From a checkpoint of a small self-supervised image encoder.
Training: ademamix at rate 0.00065, batches of 256.
Data: trained on microscope photos of single blood and bone marrow cells, 97085 training examples, 32.7 epochs.
Rows from block 10, named by matrix and row number. Rows with one number belong to one attention dimension. Each number is 500 + 50 x the weight over its row's rms, rounded and kept within 0 to 999. All counts start at 0. Numbers have three digits each. After the name is the row's rms in percent of the matrix's.
# q: attention query (model.blocks.10.attn.q.weight, 192x192), inputs 128-191
# k: attention key (model.blocks.10.attn.k.weight, 192x192), inputs 128-191
q.54 090:533483500591533500423469500500473529500588543478412500500552500526552533533453500564500437500423373578544500520550505392444500440517489553471500565516500405500500500602460483484426432466500532
q.55 085:407438566505500465521500563432597554530458393506465500503578484500457415552507500538437500560500460486489459438519500552500500528534500500479528500550583555500573500408580556500560501532562500
q.56 091:498500416564488500500500503500594500621454500594554524500500528481572470514523500479569492572500367500500455500514552451431500508500500558500441500442565500500434536451566530534475446575500500
q.57 116:427494500500486453545450453541470449437597500608438562436453514509405568465511500500400411500356567480545522500508579455448467544547500569500548500375500500500529500483466487467500446439539449
q.58 086:483443564602531468508553562385437563559441500478554574561578502500377546562426500500502500550500500535453500440500449500502473471437500500479498460500560522500500456500440497500572500621517462
q.59 094:426528500499450441514528470455469500410500424444559569449500500576561504551466586500500500500477500500526500514531500430444431546500522548464554500585553378496477480567551500500519500464475511
q.60 091:500500500503598500658500500490482423616440511500500508549470535487466519500519446500500500445584560500463461494554563459537500362448546397484500500446360424512500483500423495522484500500500469
q.61 091:575538556500520500500500436526447603500500500500454582471565545482500500581446532500443450500500512500580500567538454525484442500439500402576569500610500362570542409500500500505500545500500513
q.62 105:432500500426500500560497500500500338537545514437500500397453522531500553500569510500547500366456500549500534570449485571410663481500440500500433588484500500420553471443558495533452570555500500
q.63 094:500557478577431500547444502500524535410473465539500500529444500500500503445414500500450569421500500580502502442600457500442466500500500464521549549579500500500500550500563539584574596422500500
q.64 091:555495500534500578453493500578500500606500500500546544580500453463549500587499452500482533461595500510421500572500582531397500470450457500573470500500500576500563500504405440410613500500532474
q.65 103:409646471500410500542390500399500500459623514500500492500390543483500445500499500583500452480447558488540500474541582500459424500528552476465500549475495481458548561532500500592465500500463543
q.66 108:488448602499500500462506450453569501500397501500499500453573519490500626503497462436500543479500443541560586580524500592517507519500439500410513416500500500500419446500589548500506450587500500
q.67 108:500539558556500481439570500554487478489448434449587581500555504500651375540441453500500483573482500512559389500500583500500500466500532462500448533538500464516497630364500500508560548383476511
q.68 097:432443500550500599611442508456496452579500625604500456531438500363527561463500526528445500500500500401476452587500418452500500529443425500500533500500500464503552487500504577539554500500500484
q.69 098:460507392500439457520500500474509421507478500417523427550481500582500432514500500590594579560529626539500543501500500443563500532555540363433480500588500500500527500500417460500408543442435505
q.70 091:427463423564451500500500520371481583500500500500436500487528469500545500468500500531496564456523500493500414500500500604542523602463414500542519405542609571500506500544500543581500500582424500
q.71 104:500551559500498499519493549530498577500500515428509466464526500626500502614534481465566368500500400478500577449500500446527460475597500500490500500523572531464500439500494443433500425500436425
q.72 100:500585402592439500547417580387528483446500500522413448500458485539500562434502565455500500421538485488500472500500449426518500598517456500500415427536523590492514568527583495583472532529570540
q.73 103:500594500483537548529500500500500500448478500525500500500446455540500440587500516548593500570500437609500500416500485450557512500474554500365565500499592414448500430432500500444535500522500521
q.74 095:495500437500500520565529483500527500500553500531500440526417404500399607545500467512500508529500565500502500512500500463500500530592423500508459551508467500500668451444479471500435526500432443
q.75 092:500498572500519500522440500450499500485500500519583500500420489599588515500442484537501407500500563500471500500500527585449553420563447503500500551500500500500482575386425546500437328473451523
q.76 108:500516500551500479500406500381491572500500475431500402500449500500578500386447603544493573457562525580500513581500500570567500550500500500526423429500500640460500528454521457525500500500500590
q.77 098:457541575506560500536573413475398565366500500536500547569500523439417500492604552500465495604500500500574482525442561500575531564584500500607566500486476475471556453403412512450537536466500451
q.78 094:516485500454500415478391549404555597500500381453553481434501425655577500541521507526493399500500426499500470500590545414474500539557513500500520499650559500477483509500500500436548469500493507
q.79 099:500530438430500522500506466535500500491528533373488417563627553500473367472585500595453500500500429530580438500500491500606520432500573500594431463478567406427524566406544500414569500420554560
q.80 133:537487430498500538500442499580577583500500462500500529489604430500500537459546461466500471471500589532498450594445433516528539570500457500520420451547541500500443496477500474500530506565542500
q.81 074:566488404524582541500426500552500401506442436560556416497405503409500540500500500548366500465598521548509443500543447500500450500371500500435500463500578500521405500500424500382560619484440527
q.82 109:519534424530500555500500561500452412533508400535425408625500470448462490500500532500457566499546572592519477500599588500480457500459468500500500476433504500500500556415500500443579579491436597
q.83 106:564582593500538454478390481536542500462514500424469553512567448500450545547500436442500423500500500426451565500500408500442467416500470500500500541559491500407500451426500517463474421613564468
q.84 088:467530497478500408411457517550420480500500460466500476479515445461412433500538500500500487500546500432474534414609587480500386500591600571500585569450500481473583500412577510484500518572500441
q.85 079:461500500439542429500593521547538500365535495500518500410443470500604463500471500412527500500576429453474491621500500386500500500584500445500539465497526439422521539541541520500500500500403447
q.86 083:500500500500534500449429474500469500426413500577537500454500619493579432462500435595482452500486427500529500514478500467562500573454500471500500500636429543456557556500500421500615508500543454
q.87 096:602457467434532543453500602557500537533430524491415500422517500500548517607512418538426558500480574500486470486500500500481545593500531533500555500500500401566500585505415500443560520403500642
q.88 093:383500510471453539500511551500500500445437500528500463411500443549517500560500500530500405501400445572586500536591504500460418500418500559500465500500500590500519579481544405581502474473500563
q.89 100:458518560525454500502450462465502500451550519446435424556552500500515439369572465500550563617509547500646500514500612600601475564500500500608548500447481602446500500491391541469533462500591447
q.90 098:500500602501478436401436458572500500459500612465418500401543534590548500500500500500454540565500500502488500648500464533462500592577450435480500570432500381500500454500443505549563410466500513
q.91 096:395466500496500413594465494417500474450500500537493500500500500500385500500485572461420462500492500500503500500500426540427586500493462639339432521500561500558551500419554467500551500500540546
q.92 115:500500461526457456500435566467592406462454418486500603557502460452500582446441491466571500548565489536449500400550500435500453500500494432481500472439604609495500517453500552500444622540456500
q.93 093:500602420500500472651602470530591500500500519593485500500515423427500492565500547452415500480369500500500420500500435427452500487500543657432489495521500500471553500500500507439514501500500550
q.94 103:603559582553464550500453591500410500448476500569450500439534524500543416477500500509619537607500418500586574467448475476616510500509549409517514465455574543543500603446417500500500544404511470
q.95 102:407500452500515470405500544430585585484500422409547586500533432602487481500449534558563435431506428459566539422500470396510425454463487500500500491595500500484428476507596472480515500558534500
q.96 152:433535459500528379500555500510502528463670517500500530474526500555489393500460569500477424500363442435475599411450582391497500427500546500519500513462477481553535530500442500500387419496551447
q.97 096:500438500412482500535470500500505556500381499500576527505574424489533535470500500490500500558572533484459565555500445500561544535547452532484500432487464560541383381493561550461511500470492500
q.98 108:576536500500486546500500500465428475462500464520500500450463435500516531522475560465408465401547500577567500500500500500544634479500451469500442412470500500500500500504500443500585500617625500
q.99 096:431552538525500468505449500500469548468500500541500533475500582582574535500549405500582500548490600531500501500433453500500519500557530628538582549557500472571500602458390562486418500408406541
k.54 091:432472500530480500448500444500500467446460585500493510456500500592612500419564446424508607500512504500421480500500575557514545500442500536466463558500500568500436470500466464478500454500513500
k.55 086:500500508485528500550500525500500619500500495500541500565500464500500520602499545500471426404500417433500502497529543511500417523567541500581570500500500469440479419464508532461575477500400444
k.56 090:530533464586500555454500442459423457542533500420422500529500500478549500519513541500500529442500500500500478500556469500520579500500500531515375495442452425500448590515443538580580425545535598
k.57 112:500500525453500500529523477500487500509430605500500500398567455500444549579508438533563500531450543627500500500504383500470555500470580536500531500500500500553500500465500500500531500500500586
k.58 097:516491500464500593528532500529500500500486432518500464582585423519545466500500529414500467410566500496593422500500441527479566400419494438465500437500489491456500500508520500500500534500500556
k.59 097:500405524428571429473455564469444484515401487490576500460533501567491491545500508544500500536500463493500437476511422500421500540507414540500579543579531574500492441500500462460500585469457500
k.60 092:558482435500500561500500400500571497607542500458490500500521500433512399583447545549520541482404500555526481576431500500443534384441519468483419542500560494500500517566513480500479384508578561
k.61 097:422432457416500510535500580517613506500403549559459500550500532500555470500519500565500500500500470547460444500436500502463500526500435545508423403540594649500458573556500585435563390500411535
k.62 113:504435484500608500430520408500500464500631423465547501500500500430566472500473463435515565500488500500500551501500472482407432436500500427500597585483500446477545500439500458510412640500463500
k.63 097:447444574421487420548500572571406500500443547500556500493584451560376484539500431537460421500532465500500521500500404500500453598570469543518500500522500500500565402456478471501457601485479480
k.64 112:500418495462541455436557500487453500454500552429634500417500500635426626500593487540500499580444516551568500419500449476496500557500468510516500575468576519430500500500571470553438415470360494
k.65 096:446552500579500500483453500453500451427532439447407500500500562442486368499497525558517478500500516597493500441525521544500500500421598501470465563500438522539500500540457450506488546476566500
k.66 108:580542500536500559556502500539583500500500444483442494500500500434432536500500503448400570459540592546439385564454398500486495600521422450570375432478438492479472466468438398453555589523622500
k.67 107:500527500608573506463500483500483544500500500467500517424567564520500558446433500547593500562500441525582481581445622532500475500551520608500500500472500430545448500460500448500383523479500536
k.68 095:484500427500500500570618395539582515531587455610389449474500500500500471421500500416466478500559566500493507500493500366446606459500550491453512500490500500551592431444500457491450594500500500
k.69 091:453435456524597552491572500500564538500413500537471510456572448521500531500372460500500500455510500544433538580500500500425453500533500543530544579524500500554500586545560557500500466461415539
k.70 084:425403500415577433500500500539500476500500488616516500500357456522536407418442465481574466437459488530461554486500577500452500441573580500512500394450367500500500454561571457500500544448533500
k.71 100:436611533500509500500513500500497530500500445349556500545525512651493456581567500500500447583474519474548529548548500500544500435475507429545540639500500652403500500441466455500418500477500515
k.72 098:455500572556500395500500500552557500500486500500439506399524533544509500500473500403500495446486500458446597500449500575500532509580500500500500500423500500500500500583588450541500523500525357
k.73 106:451547502386461500500534541484500500500500455500524619558514427467464404488500401663500500518604507500552458394500570500500425598475474425547500509580500555500561500390387500450500598496500500
k.74 100:402500500427500500638432535573544572517433640500437500453513450456409500583462500469500522536500500577469610376518393435500512477531500500452500526524557500455503500542556562500566500511513500
k.75 098:542416500595564529500517488552401533500445518500500456500435500577447500555465471413481402500450500405466559500500442500502560563549424557500474574434411550440546500465500500500473463530500422
k.76 108:570428465500500435522500498470547512457500500600423494443495500465633500442358500405550508515496568564476532576434482583521485525598470529519562501500415500547489500566590459500443493424500405
k.77 096:498500497500389625536547500500576545599500500537447461500410502500492466601500410500418500535500453521500545500480517500500535542500476500500435449500440554504500653538505562500500589542500500
k.78 097:554475500446471447500430566491466590486393500500542500504598452666504474513500500500585447500500463513500529500528500500500426500460505567461501581563500462559426561531500500466409500413458544
k.79 101:549437500549461557582542446511475500549583469554440500476500561500500423500500381437446500500500500499505500436500560535473468623479446500534500500467544500500438634485498538566606500509448500
k.80 136:417554553460514438500500543457456500445549500484572500500448486467482480500432500518545478572416418480500609433413473500454457446594564626451558524500542529497574463452602585573486500574443527
k.81 073:558505477542448500500500500501500484420491500468502500500500543500500494500459480543610500553383527500510530492543474570483472500595434578484571480580500525500563521435483568500500500533500500
k.82 108:546433517561476573500580500517500572522534500476543500455457602500574485515519574607512527500458498421572558500624583457500429500500507451500648500478525500453502496500417533543559495500500502
k.83 107:423578444500459494591423500555478500472500573500500428575500500495404508492526518500443436500512569500464500476503390523481579576462486575412333568446477527490456500463480536500431533502453525
k.84 082:439571439541423500571500500396468571568480349455539500599500564598500444500404478625500500500503527500474444470538554500500395500500555484500453500500576500500414500394522490405602526500542576
k.85 081:509455500459500425529500500554535486518536613500500500500411537546470468457500558430500500500501500468500566500525447371395500500534500500500508501500541451475449394558403500500485500669441537
k.86 089:413403510569502520500527451503500512460618500449419500444452500541591434500500537448434500489479528442568500578535500402500602461561500439438571453538469517500500524500458500475435555548488557
k.87 099:444541428549500473474581500592482585534576484433453500456500575481500500585589567500500447453500500430421500534500416500425453533500539547500449558392494500500500507512467609500434394447433491
k.88 090:577432576555500395447500481492500563500500419500407602571460485500500449500492500500518458442486630428461500520535533500419486559461500499415562500500557518494523557395585500500469511478521578
k.89 103:568462534532500554541500442437592486651404430500390488456500469488613500435416532426418469644500475500550472500480500554537500500520540512606560387444500568530500569634500442500500500500517500
k.90 092:500463551670500500531459500500490589396617558553506567500527500500498512500500542500500593433405578500385422482500470500500500559453500451500447500535448500432506442500592500576505480500449500
k.91 093:558564500473395500594500607461500572498431500500506500514500570534527500572575500500500542500500462500500500404435448601500522480481500415496499500433528420556500476500428500500500500459500500
k.92 115:425477500429529559537500604528500403526506500458460423587499469465500423500500510601570403474553500500577500438577619423557372461499450500464443500528432524527500446500356457417568500501599527
k.93 089:500576596520500500500576586427500551500436500500535500526500500489507514500597500512500576562500372610500591420445500500547500467554498500500577500500500500461552440500492541553598546500454530
k.94 106:534500438487493456500532539536500476500511438505500534577590500468495500473381453480543451564500506402421458590447551385491500572500407577504495481485579486500389500547416542580388500450587500
k.95 103:481393583500500522443450500500425500507500500436577454500500545586500491446524586550500518526449574506497540479500638500500434433500543500530531438500459500500468460404468529390574500483480581
k.96 117:539489574500393500534548556472393572502434570500500470512528549533612407526432557591535460522452550551566500500500585598477453500500526538554520474558485522536573500467413555494500495414591555
k.97 108:595448362445514500500475592500500500500437452532500500500478500412500559552482385437507567409596500585500475500428500500500500515444453412433403501392548440473443500497500450500539500500471523
k.98 102:415500564407557559493445500602500512500571564509500551500525469442432542506584420446460578560493446410536500544495500453463546592559443529500541462418463546500512569500461451500500500520490500
k.99 091:498470471588503500434585526500422500477405437464500500500560500571584453575470598534496462552420452577523548500537588500500500500442515534500585453513539500500575550500595530531544405442500443