config.yaml
method: "simclr"
norm_position: "sandwich"
beta1: 0.9
weight_decay: 0.2
Rows from block 7 of a small self-supervised image encoder, named by matrix and row number. Rows with one number within an expert belong to one neuron, the router's apart. Each number is 128 + 24 x the weight over its row's rms, rounded and kept within 0 to 255. All counts start at 0. Numbers have three digits each.
Before each expert's rows are labels from the 100 images, of 14848, where the router gives the expert most weight on average: "strongest on" is what is common among them. Only what is clearly more common there than usual is listed. The data: microscope photos of single blood and bone marrow cells. In brackets: how many of the 100.
# router: router (model.blocks.7.mlp.router.weight, 8x192), inputs 144-191
# up: expert up (model.blocks.7.mlp.up, 8x48x192), inputs 144-191
# down: expert down (model.blocks.7.mlp.down, 8x192x48, transposed), outputs 144-191

# expert 2
strongest on: cell type: promyelocyte (32); cell type: artefact (30)
router.2:129117122130135128129121120177109131158125143086140098137177097094145093120122129119121149119198113144138107152138144098123157140118100145129141
up.0:157130128128153128097151087104127128100162113128160155155091166153136133167113128103122118119128128150090149150138152118128070119147128091128088
down.0:117109135127098137128146150119128128138162079127119176148120128135128128124128128069110128128136102131165119091128179171089095128169076085162128
up.1:166115096109085128149173128148149120128156079154128128128099083128128090127162160106119168086128149128128125089102108158162098116141128100093102
down.1:117117149128171112149128128143148110188128130173094151157143107124128166128147104172114105092124114100088110141124128128128168166107156128128110
up.2:154128098104134105150089123108128134128170125120128123128067122128150128130114128087162065094103167085131111152173128128142128153147105113128116
down.2:117175085160163133128133104112179153100115091178118130107128167111152134137155128112159128128118114147123140153107148148113173148092148128114106
up.3:099160129128156087183110128117143110133149105128122121134117122128136162163128083096133149129147186112097128109144143114157127128128164070128137
down.3:121132096128151128104110128102166128128106128122096128128113128124156120101167096143128114092128090174128158141088111109145136133154181104128079
up.4:128132093084128140160128135129079101165134136105141099128150100103145115140110131128146128072128128087179069128128146171128128167089158199128106
down.4:128128090166128165153130124128174185090128099165111149128074128146150128128120128145128122111105128128128158107128154128071113125146157097149154
up.5:128093127159128091128142140163128128107128128112122164141128134100128126148180151156128149090089110125128132128147162129108154092159128109073128
down.5:060169173123128093103093128128101128151128138128108128146126166179157171128122101097128150128111133169099128086140153112138102128114113128128124
up.6:088148160146163128128119097128169153091120071128128128128118151111150096122150128118128104171128088142112128135128155128128139056153128128147128
down.6:185161126128144136180168105137111128140198128128153118128128142128157129128128128128154117160128128065100095092144153130080128155128148091128087
up.7:128128125105124128143132108098128101073128128149145141149128128135109204171163126128094128116100125128093177113128128128093124084105126167119098
down.7:084162128102128164075099168102080141125128137128128128184128128176120125096107140134104150149128137106160105128141128138192123099188128114166118
up.8:128149112128128156133128128137128157128084128128166085082163139098151115100128160158141154112114136077113150077128132146169151088096101128128128
down.8:068121120132154128128123113128051152128143115114104146128128173128128128128101092089128128128107128165128128109128128120119109136114107126128128
up.9:115096128128190127128128110108100141142126147128158141069128153128134108111132148143128151129133107162128128144145181153127088122122128128092128
down.9:147128115178118109089138128142120156165098135124080176135128160128180152090117148128128119178132151128128128154157164128144128070152172119128098
up.10:091175165134128128128128162133201152128128128164128128126104152097106128106134128165128108128128128144164128128089154151110093128142156081128128
down.10:202108110161100128110128128105098128128114128105128135123148124115103128128151082106179155128152172098104117084128126126085128209128150101148119
up.11:110128163156079121126100152154128128128134139128128119110111128128142106159145128126128128109167093076154101095128128128128078116166164086114130
down.11:090128146097128144145128132128148128102131157128164173162161110072159128095128128101119102128100128128130067114153128099135072116128167167128110
up.12:128145102128158086119126119044117116128131109135128110147128128098120104128141128112128128139136152169128128140121126130085138128128123128124110
down.12:109128163072154126096128128157128146148115134128181140128147113146161122096115128128128106153111112145128097088128142128161106090128163128117091
up.13:149128128126095141127163128128149131114128106128111090160152128128098186158172108083096137111105110128128100128128102128127110079130097147128128
down.13:153173128099128144122151128124097049128128113128149128128130128128128128092102113115078128179141170089109160128128118111128128128121128118147133

# expert 5
strongest on: cell type: artefact (39)
router.5:118154151170135064111150116126128128119132117148160139094142132104119109096137181103149163125097164128097184113103130128156142122166107115116116
up.0:150159144128128136120128137160179128158128086097128128128157128128113102157126128128162149161128111156091153105076153208140105128134083128172128
down.0:144141145088138166142158102128142128122128109128080128135128094128164146102128147128156169096128099128138111137128145103171082136128093128084128
up.1:128177119139100117128089121101133128128128062157096111083128128114128128128128102160118093186146109125128127102092128128128128128101048091128154
down.1:098122129112163155157146112095128158140183128128182148117128128128150174128137128149144128128163128121155128128128114149138114168165158156120128
up.2:112108135135153111095135128128128128140109151128096146143133148176102113138128126128114128093128128046103128123100128080128151094128128128128115
down.2:145128131082128191128102128128128147128133128119125128107096135134128118128128128126081128128097102128147157158115175128154132140108127143094128
up.3:144128101128097095146128169075128097083128095128101137128107193128110136136128124141128077084110104120128166150128128146128105094159172128129118
down.3:157128128128153126128125128128130122133154133113128110111089083128128128154135116128148093128128128117128128128128076099128092128128079103128112
up.4:128137138141181158128111102140128175148128154105128118118114154123158138133128128180128108104128128081128128123172128128165144139125130128087115
down.4:128189148128122128111075129147128127140094123065100148128128160150133126149157147077179106106128128134155147128128095129128143128164128109154128
up.5:128151152133151128107101107128146128128176128158138128128144128148113155139148145121117115077128177128128128079123128122128142126147158128102113
down.5:122092128116128128128165166096121126129109128128123118116076156153140157128128097122114150128070107142104140094131153193128128120128114128125110
up.6:143161103093128108128139128135128056128100157128101150082116146125128149128118171161128102125100102095196128107143131090106128100063144128128111
down.6:154165141135128128124116128173127128145178160114128082152128095128128128112092161105128128128184165160139087128111128098178087143146103140130076
up.7:138128128112106206116100115106092164160122087134093102160127108128160160142117089128146167128169128172104134110128167152156120110084126097100132
down.7:128115172089157108128086128096139108128128128150102123140128084168169128128096101091128128128147098128128128090101128121128128166132106164128128
up.8:160120174097128152143084162144128172128128128085111122130103119125128163109092105156089128083158100086147080119133128130143128093128128128128095
down.8:128127114088128118162128128087166152158140128131128152167160145121135128101128128128128148128115128163159097128100081116128158150101128128128121
up.9:146128107155160146128081065162153106050128112134158073109128128108128128128097100128137129177090128128128138115157128115149128128120128141114120
down.9:139128134158128134105128128109128128103157067158146128129122094128128146135131096128128128097146116148119133089112128128160128128128159133162068
up.10:125128070131128111128128128128119128128095100172128128109201128128128066093170169081128128180161134149128128128128089122105157155101128128128128
down.10:167128146151128146128128144147082091128155128121161165147144094105135138164154124197126131128153192123148106084167147131128078150087128144104128
up.11:157128143128206099128100096162128128070126180165128128113128117128163148114097128128146128128128072089186117128161115057127128124131125106087144
down.11:128179128128170166136128152128146128147150128112151128128128128128164144146145161128098134128121153145128128128115128131151160128110161128185047
up.12:128125122136161130159141128128161107105128158128142120115124128128162138152184135176084102139112066099174120128128130132113164091147087127128108
down.12:104149159104114128128152091183128115149128128114110095140128096128128103098128128137166109164162128145154109159128128128139135128080098113128128
up.13:179170103118082107160128128128120095125138128089128098086126103160128128123128128143128073135128152089177122135128068150134128135067128144110113
down.13:128128166128175128134128116128133145148144164111128128107162087128167103082087139166171128128139128134107125128140153128146128148128152128040128

# expert 3
strongest on: cell type: promyelocyte (28)
router.3:115088118113131079163166155130125139168141091150104119155149151088134119170117097126159095100131156092141113165165150189163150137143129135107140
up.0:105104141128096066132130128084090097115159151113170128102101161128084145128124128143107095085144122105112114128112119128138128143108128117142069
down.0:126118081152115164128131141157144128061091122106128122128078110128117108173155095128076141128128128143121128164106104136116100128093128128135177
up.1:106158124126163128128113096128194069128137105128087099099151147128090183128128128128101094128085111103068113093128128132135128119083117146173103
down.1:171128155167128128141114150128172101102148154116128091167104148179128099078161128131155128110128140131154144122098110076146161128106128128128146
up.2:128175143118128128128071093103083125128121087128139128072128128128168140127131110128151109120128128142074128128147123128156173130134136160147113
down.2:134147128122156119124155128082151127092164213150128153149129078128165143154128128124093128152128115118144154139128163121089151128102101128078089
up.3:141128128128128153155110121128102127161153159109162053140130091124168109151129132128128128105113123089128128142101108107157164157067112113128128
down.3:109128126108152162128145187080128128071128110138103198118143149128076092173128177128140136167128128128121116171128128128052158137128128128139168
up.4:131153146155128137112114128176159153128161144083128123128100152141128128128111138128100154135128103104128142097114128095174128081139106128138155
down.4:128086093110128128143153128128100128125128139142128153128145098094138138128142128146102101128114120127108109128162160128102149100094128166144147
up.5:128128128137128075109128125128128068128133069192163107119160116066128128103163119079092125086130128101128152119137128128112128104131128128128128
down.5:128128150106128140163161117122152167144128128128121154162050097131137147179100102128083136121128102153128128124076147111087135128142081083121175
up.6:128101153126128128097128140151128085128042114153128090097140128119128128097127166088130162113111171128128128128153102155141133128128120128189128
down.6:128155139114118104128111074128128128128085129138135073149128162128128149128094111128127116128176190128128128108111084122128128106211119105168103
up.7:128128204113128097118098128116128091139128128114171091101143127128128087128145128176131105128111175128141124149150082128145128151102155154140128
down.7:126105143114128106128095100109151159098128105128096119146086128146113187163173100128144153089157118128117128124119170128128154154155128107131130
up.8:128102101149133153128128128119145128126128142128128191157103102157128162169128149128110144128128137140101128097093133128098130059135128101128128
down.8:128131148128128128128077117098120143103128144114128106128128077128128196135148149152061128147118128156169161128070105086128128150128103110177128
up.9:128128128120103081115127133069117128133133128128128128128094165141126128175124128128128128128113093155113197128128180170128067081128123122123128
down.9:150120128128172128169144186128072128096128149128128143096128084128148117122113128170119117126099128149108151083083147127128104146135104144142128
up.10:128128111152065084111137152150151136128153113096128141142119137093108170143158157099130140063128108128124128141128156128098128104186125140098084
down.10:128155128106144128108128128139137126100123167117095128107095152128128176150128128119100128128099128137128128147096128089100081081165102117128134
up.11:159106128130073132084159131147146125124148128112112128148158128120102147126144186119128162085128117128187128116128128128128128087156093166128076
down.11:128128142091128115128153128140146114113128128121106121128110146128114158128161128124094155128167150128155161128130150109128128107124128128128128
up.12:147128140132128171128108151128128153185075128113160197126152110128149076206083151128145077124120128128148091128163081166165125143101098128128128
down.12:108153128139128128114128128109169135126126157144180128106072141131123153128128128128149154118144193128101071160128139090115162167111152140119110
up.13:095128128091079092099149128160152094098165068128139155089128137128115141148103138136114160099103107104128143145128132128157117170134133115128107
down.13:128128143128193115146176156148147128129144105128118147128067128135106166151130179115080179134128103107146120128127128128130101106063114128147128

# expert 4
strongest on: cell type: erythroblast (65)
router.4:115170127157157174174093102085091120125151125153110133117129109123167160120104111121118109150114154109099122111131138110153111100095139153098141
up.0:091155128128128129105128103152091140162132086128108083128106128114120090128128085128173128080128143126128075128108128128104128161117100098128128
down.0:120164128079158128128143128092193172057155085128110122128128133128117118161128115101154164116102146128128083128128109128092128151168111089148143
up.1:158143153128141112128112115148117128128117113128152115100114128128128084142128055106135098151128148148115098089135095157108128164116142176130152
down.1:128128107165192135135128128128157136128128102128065150154114092143153128137094132128121167127111155147146134219107176128104173122128129136161128
up.2:128106107127128154141093114089128125103169169106128128180128097146143079128111110128128128128121151124128169160173128154128164141085128131128128
down.2:147128133128182079103090158128154121157128094167134128123140128166076124115124087146099153128150122166121179132079126128101128128150128182104128
up.3:131100128171128128160128112128128100114134093142128122104128128146148173138130096113128124100125130089128100064107128136121128100128128130128100
down.3:128128149128109102150133117128114128120114167152135165126144101128146154091161128142134116108150093191145130115159155156142095128142195146127102
up.4:097142146139128089160131128082110101093128150155128158081128141146133128152131109091128094120128128128128156110128089128128087115128136128156107
down.4:104125110110163143154151128106128142128098127119083144184106128151132128128152120128128106149144094160080128141119077128151128143126128128128128
up.5:145121128152082128089148169128152128103138114151128109148094120090076095166144162142083151144128109173123128105128128138128128085120110154114108
down.5:155128141098150128128128167106154171094143106100110124111117141082134162144093128111128128109128080085116128128128153132128119136157100128127174
up.6:112152096122147128145141120137116053114087114141128128128128103136112128163139128097155091128152136180101140098110050130128115114145115131165107
down.6:128093083122148135128128128093150169128128128091104128136075128110128151143156153160119128152145096169128141159128128144107128128089128128166140
up.7:079127128104194091158113083112105096103170128119160125128120133128156128165128095152140143103126128079128078128132116149128213128128137086128128
down.7:114128102128128128155143117142128116128144096146128127128179100213128111128108128117128108128128111128149131144103144128093128144129091128110104
up.8:128128065115128115092092128141117143128146097162091128123146128154121128139117098128131103128128138078128128128128128133136128141128114172144128
down.8:110146151105161140126092173128073132128179143108095098066126128114128156074120170101128138143134128128162126128162155090123138086128180104119156
up.9:090154128126123151100112078128128067081128112092114108156128128153118128128128108128144159128082102076102134109091128098113131128101128128128133
down.9:128099128150156160119089113085143123107118153128128126148157128124109144128128149116102115098155104128168109128128128128127128151152131128137128
up.10:128128128145117128091159128133155128127142080144162134165158124121116128119146108092086142128161127166110181128128128108119115128128142144165103
down.10:161128128102129128128118128128169156143128134190139112118150122128137102128115132128141134090156114128128118103128088115128164172143165104106128
up.11:162128167154128142110167107128210139128085128107128100152132141128128128134112128070165141142150128158120170165111106128105128094156144092196142
down.11:152146113128124091128149128161174161128128098125150133090105173164174167129136128139107099149128085155133128128135139091128097154128168113111181
up.12:136153128159156143135128118127119108101088161120070128122103144128098161119120128155128128114048135088128107128130128145142166141083093128128122
down.12:153091097154167128103128119100114158128128097100148138141128162128138128119110092134165145128109128160103109103128133089159156151165147100151183
up.13:147114104135117124126166107105128128041178095146136108128103142128128128097128166132184128110087061146128128128076151140112142128145111114121143
down.13:128114112116070128128131163102130155128155128090128100110160128128096098110128128128132128128085128153128087179167109103111082157156128144076128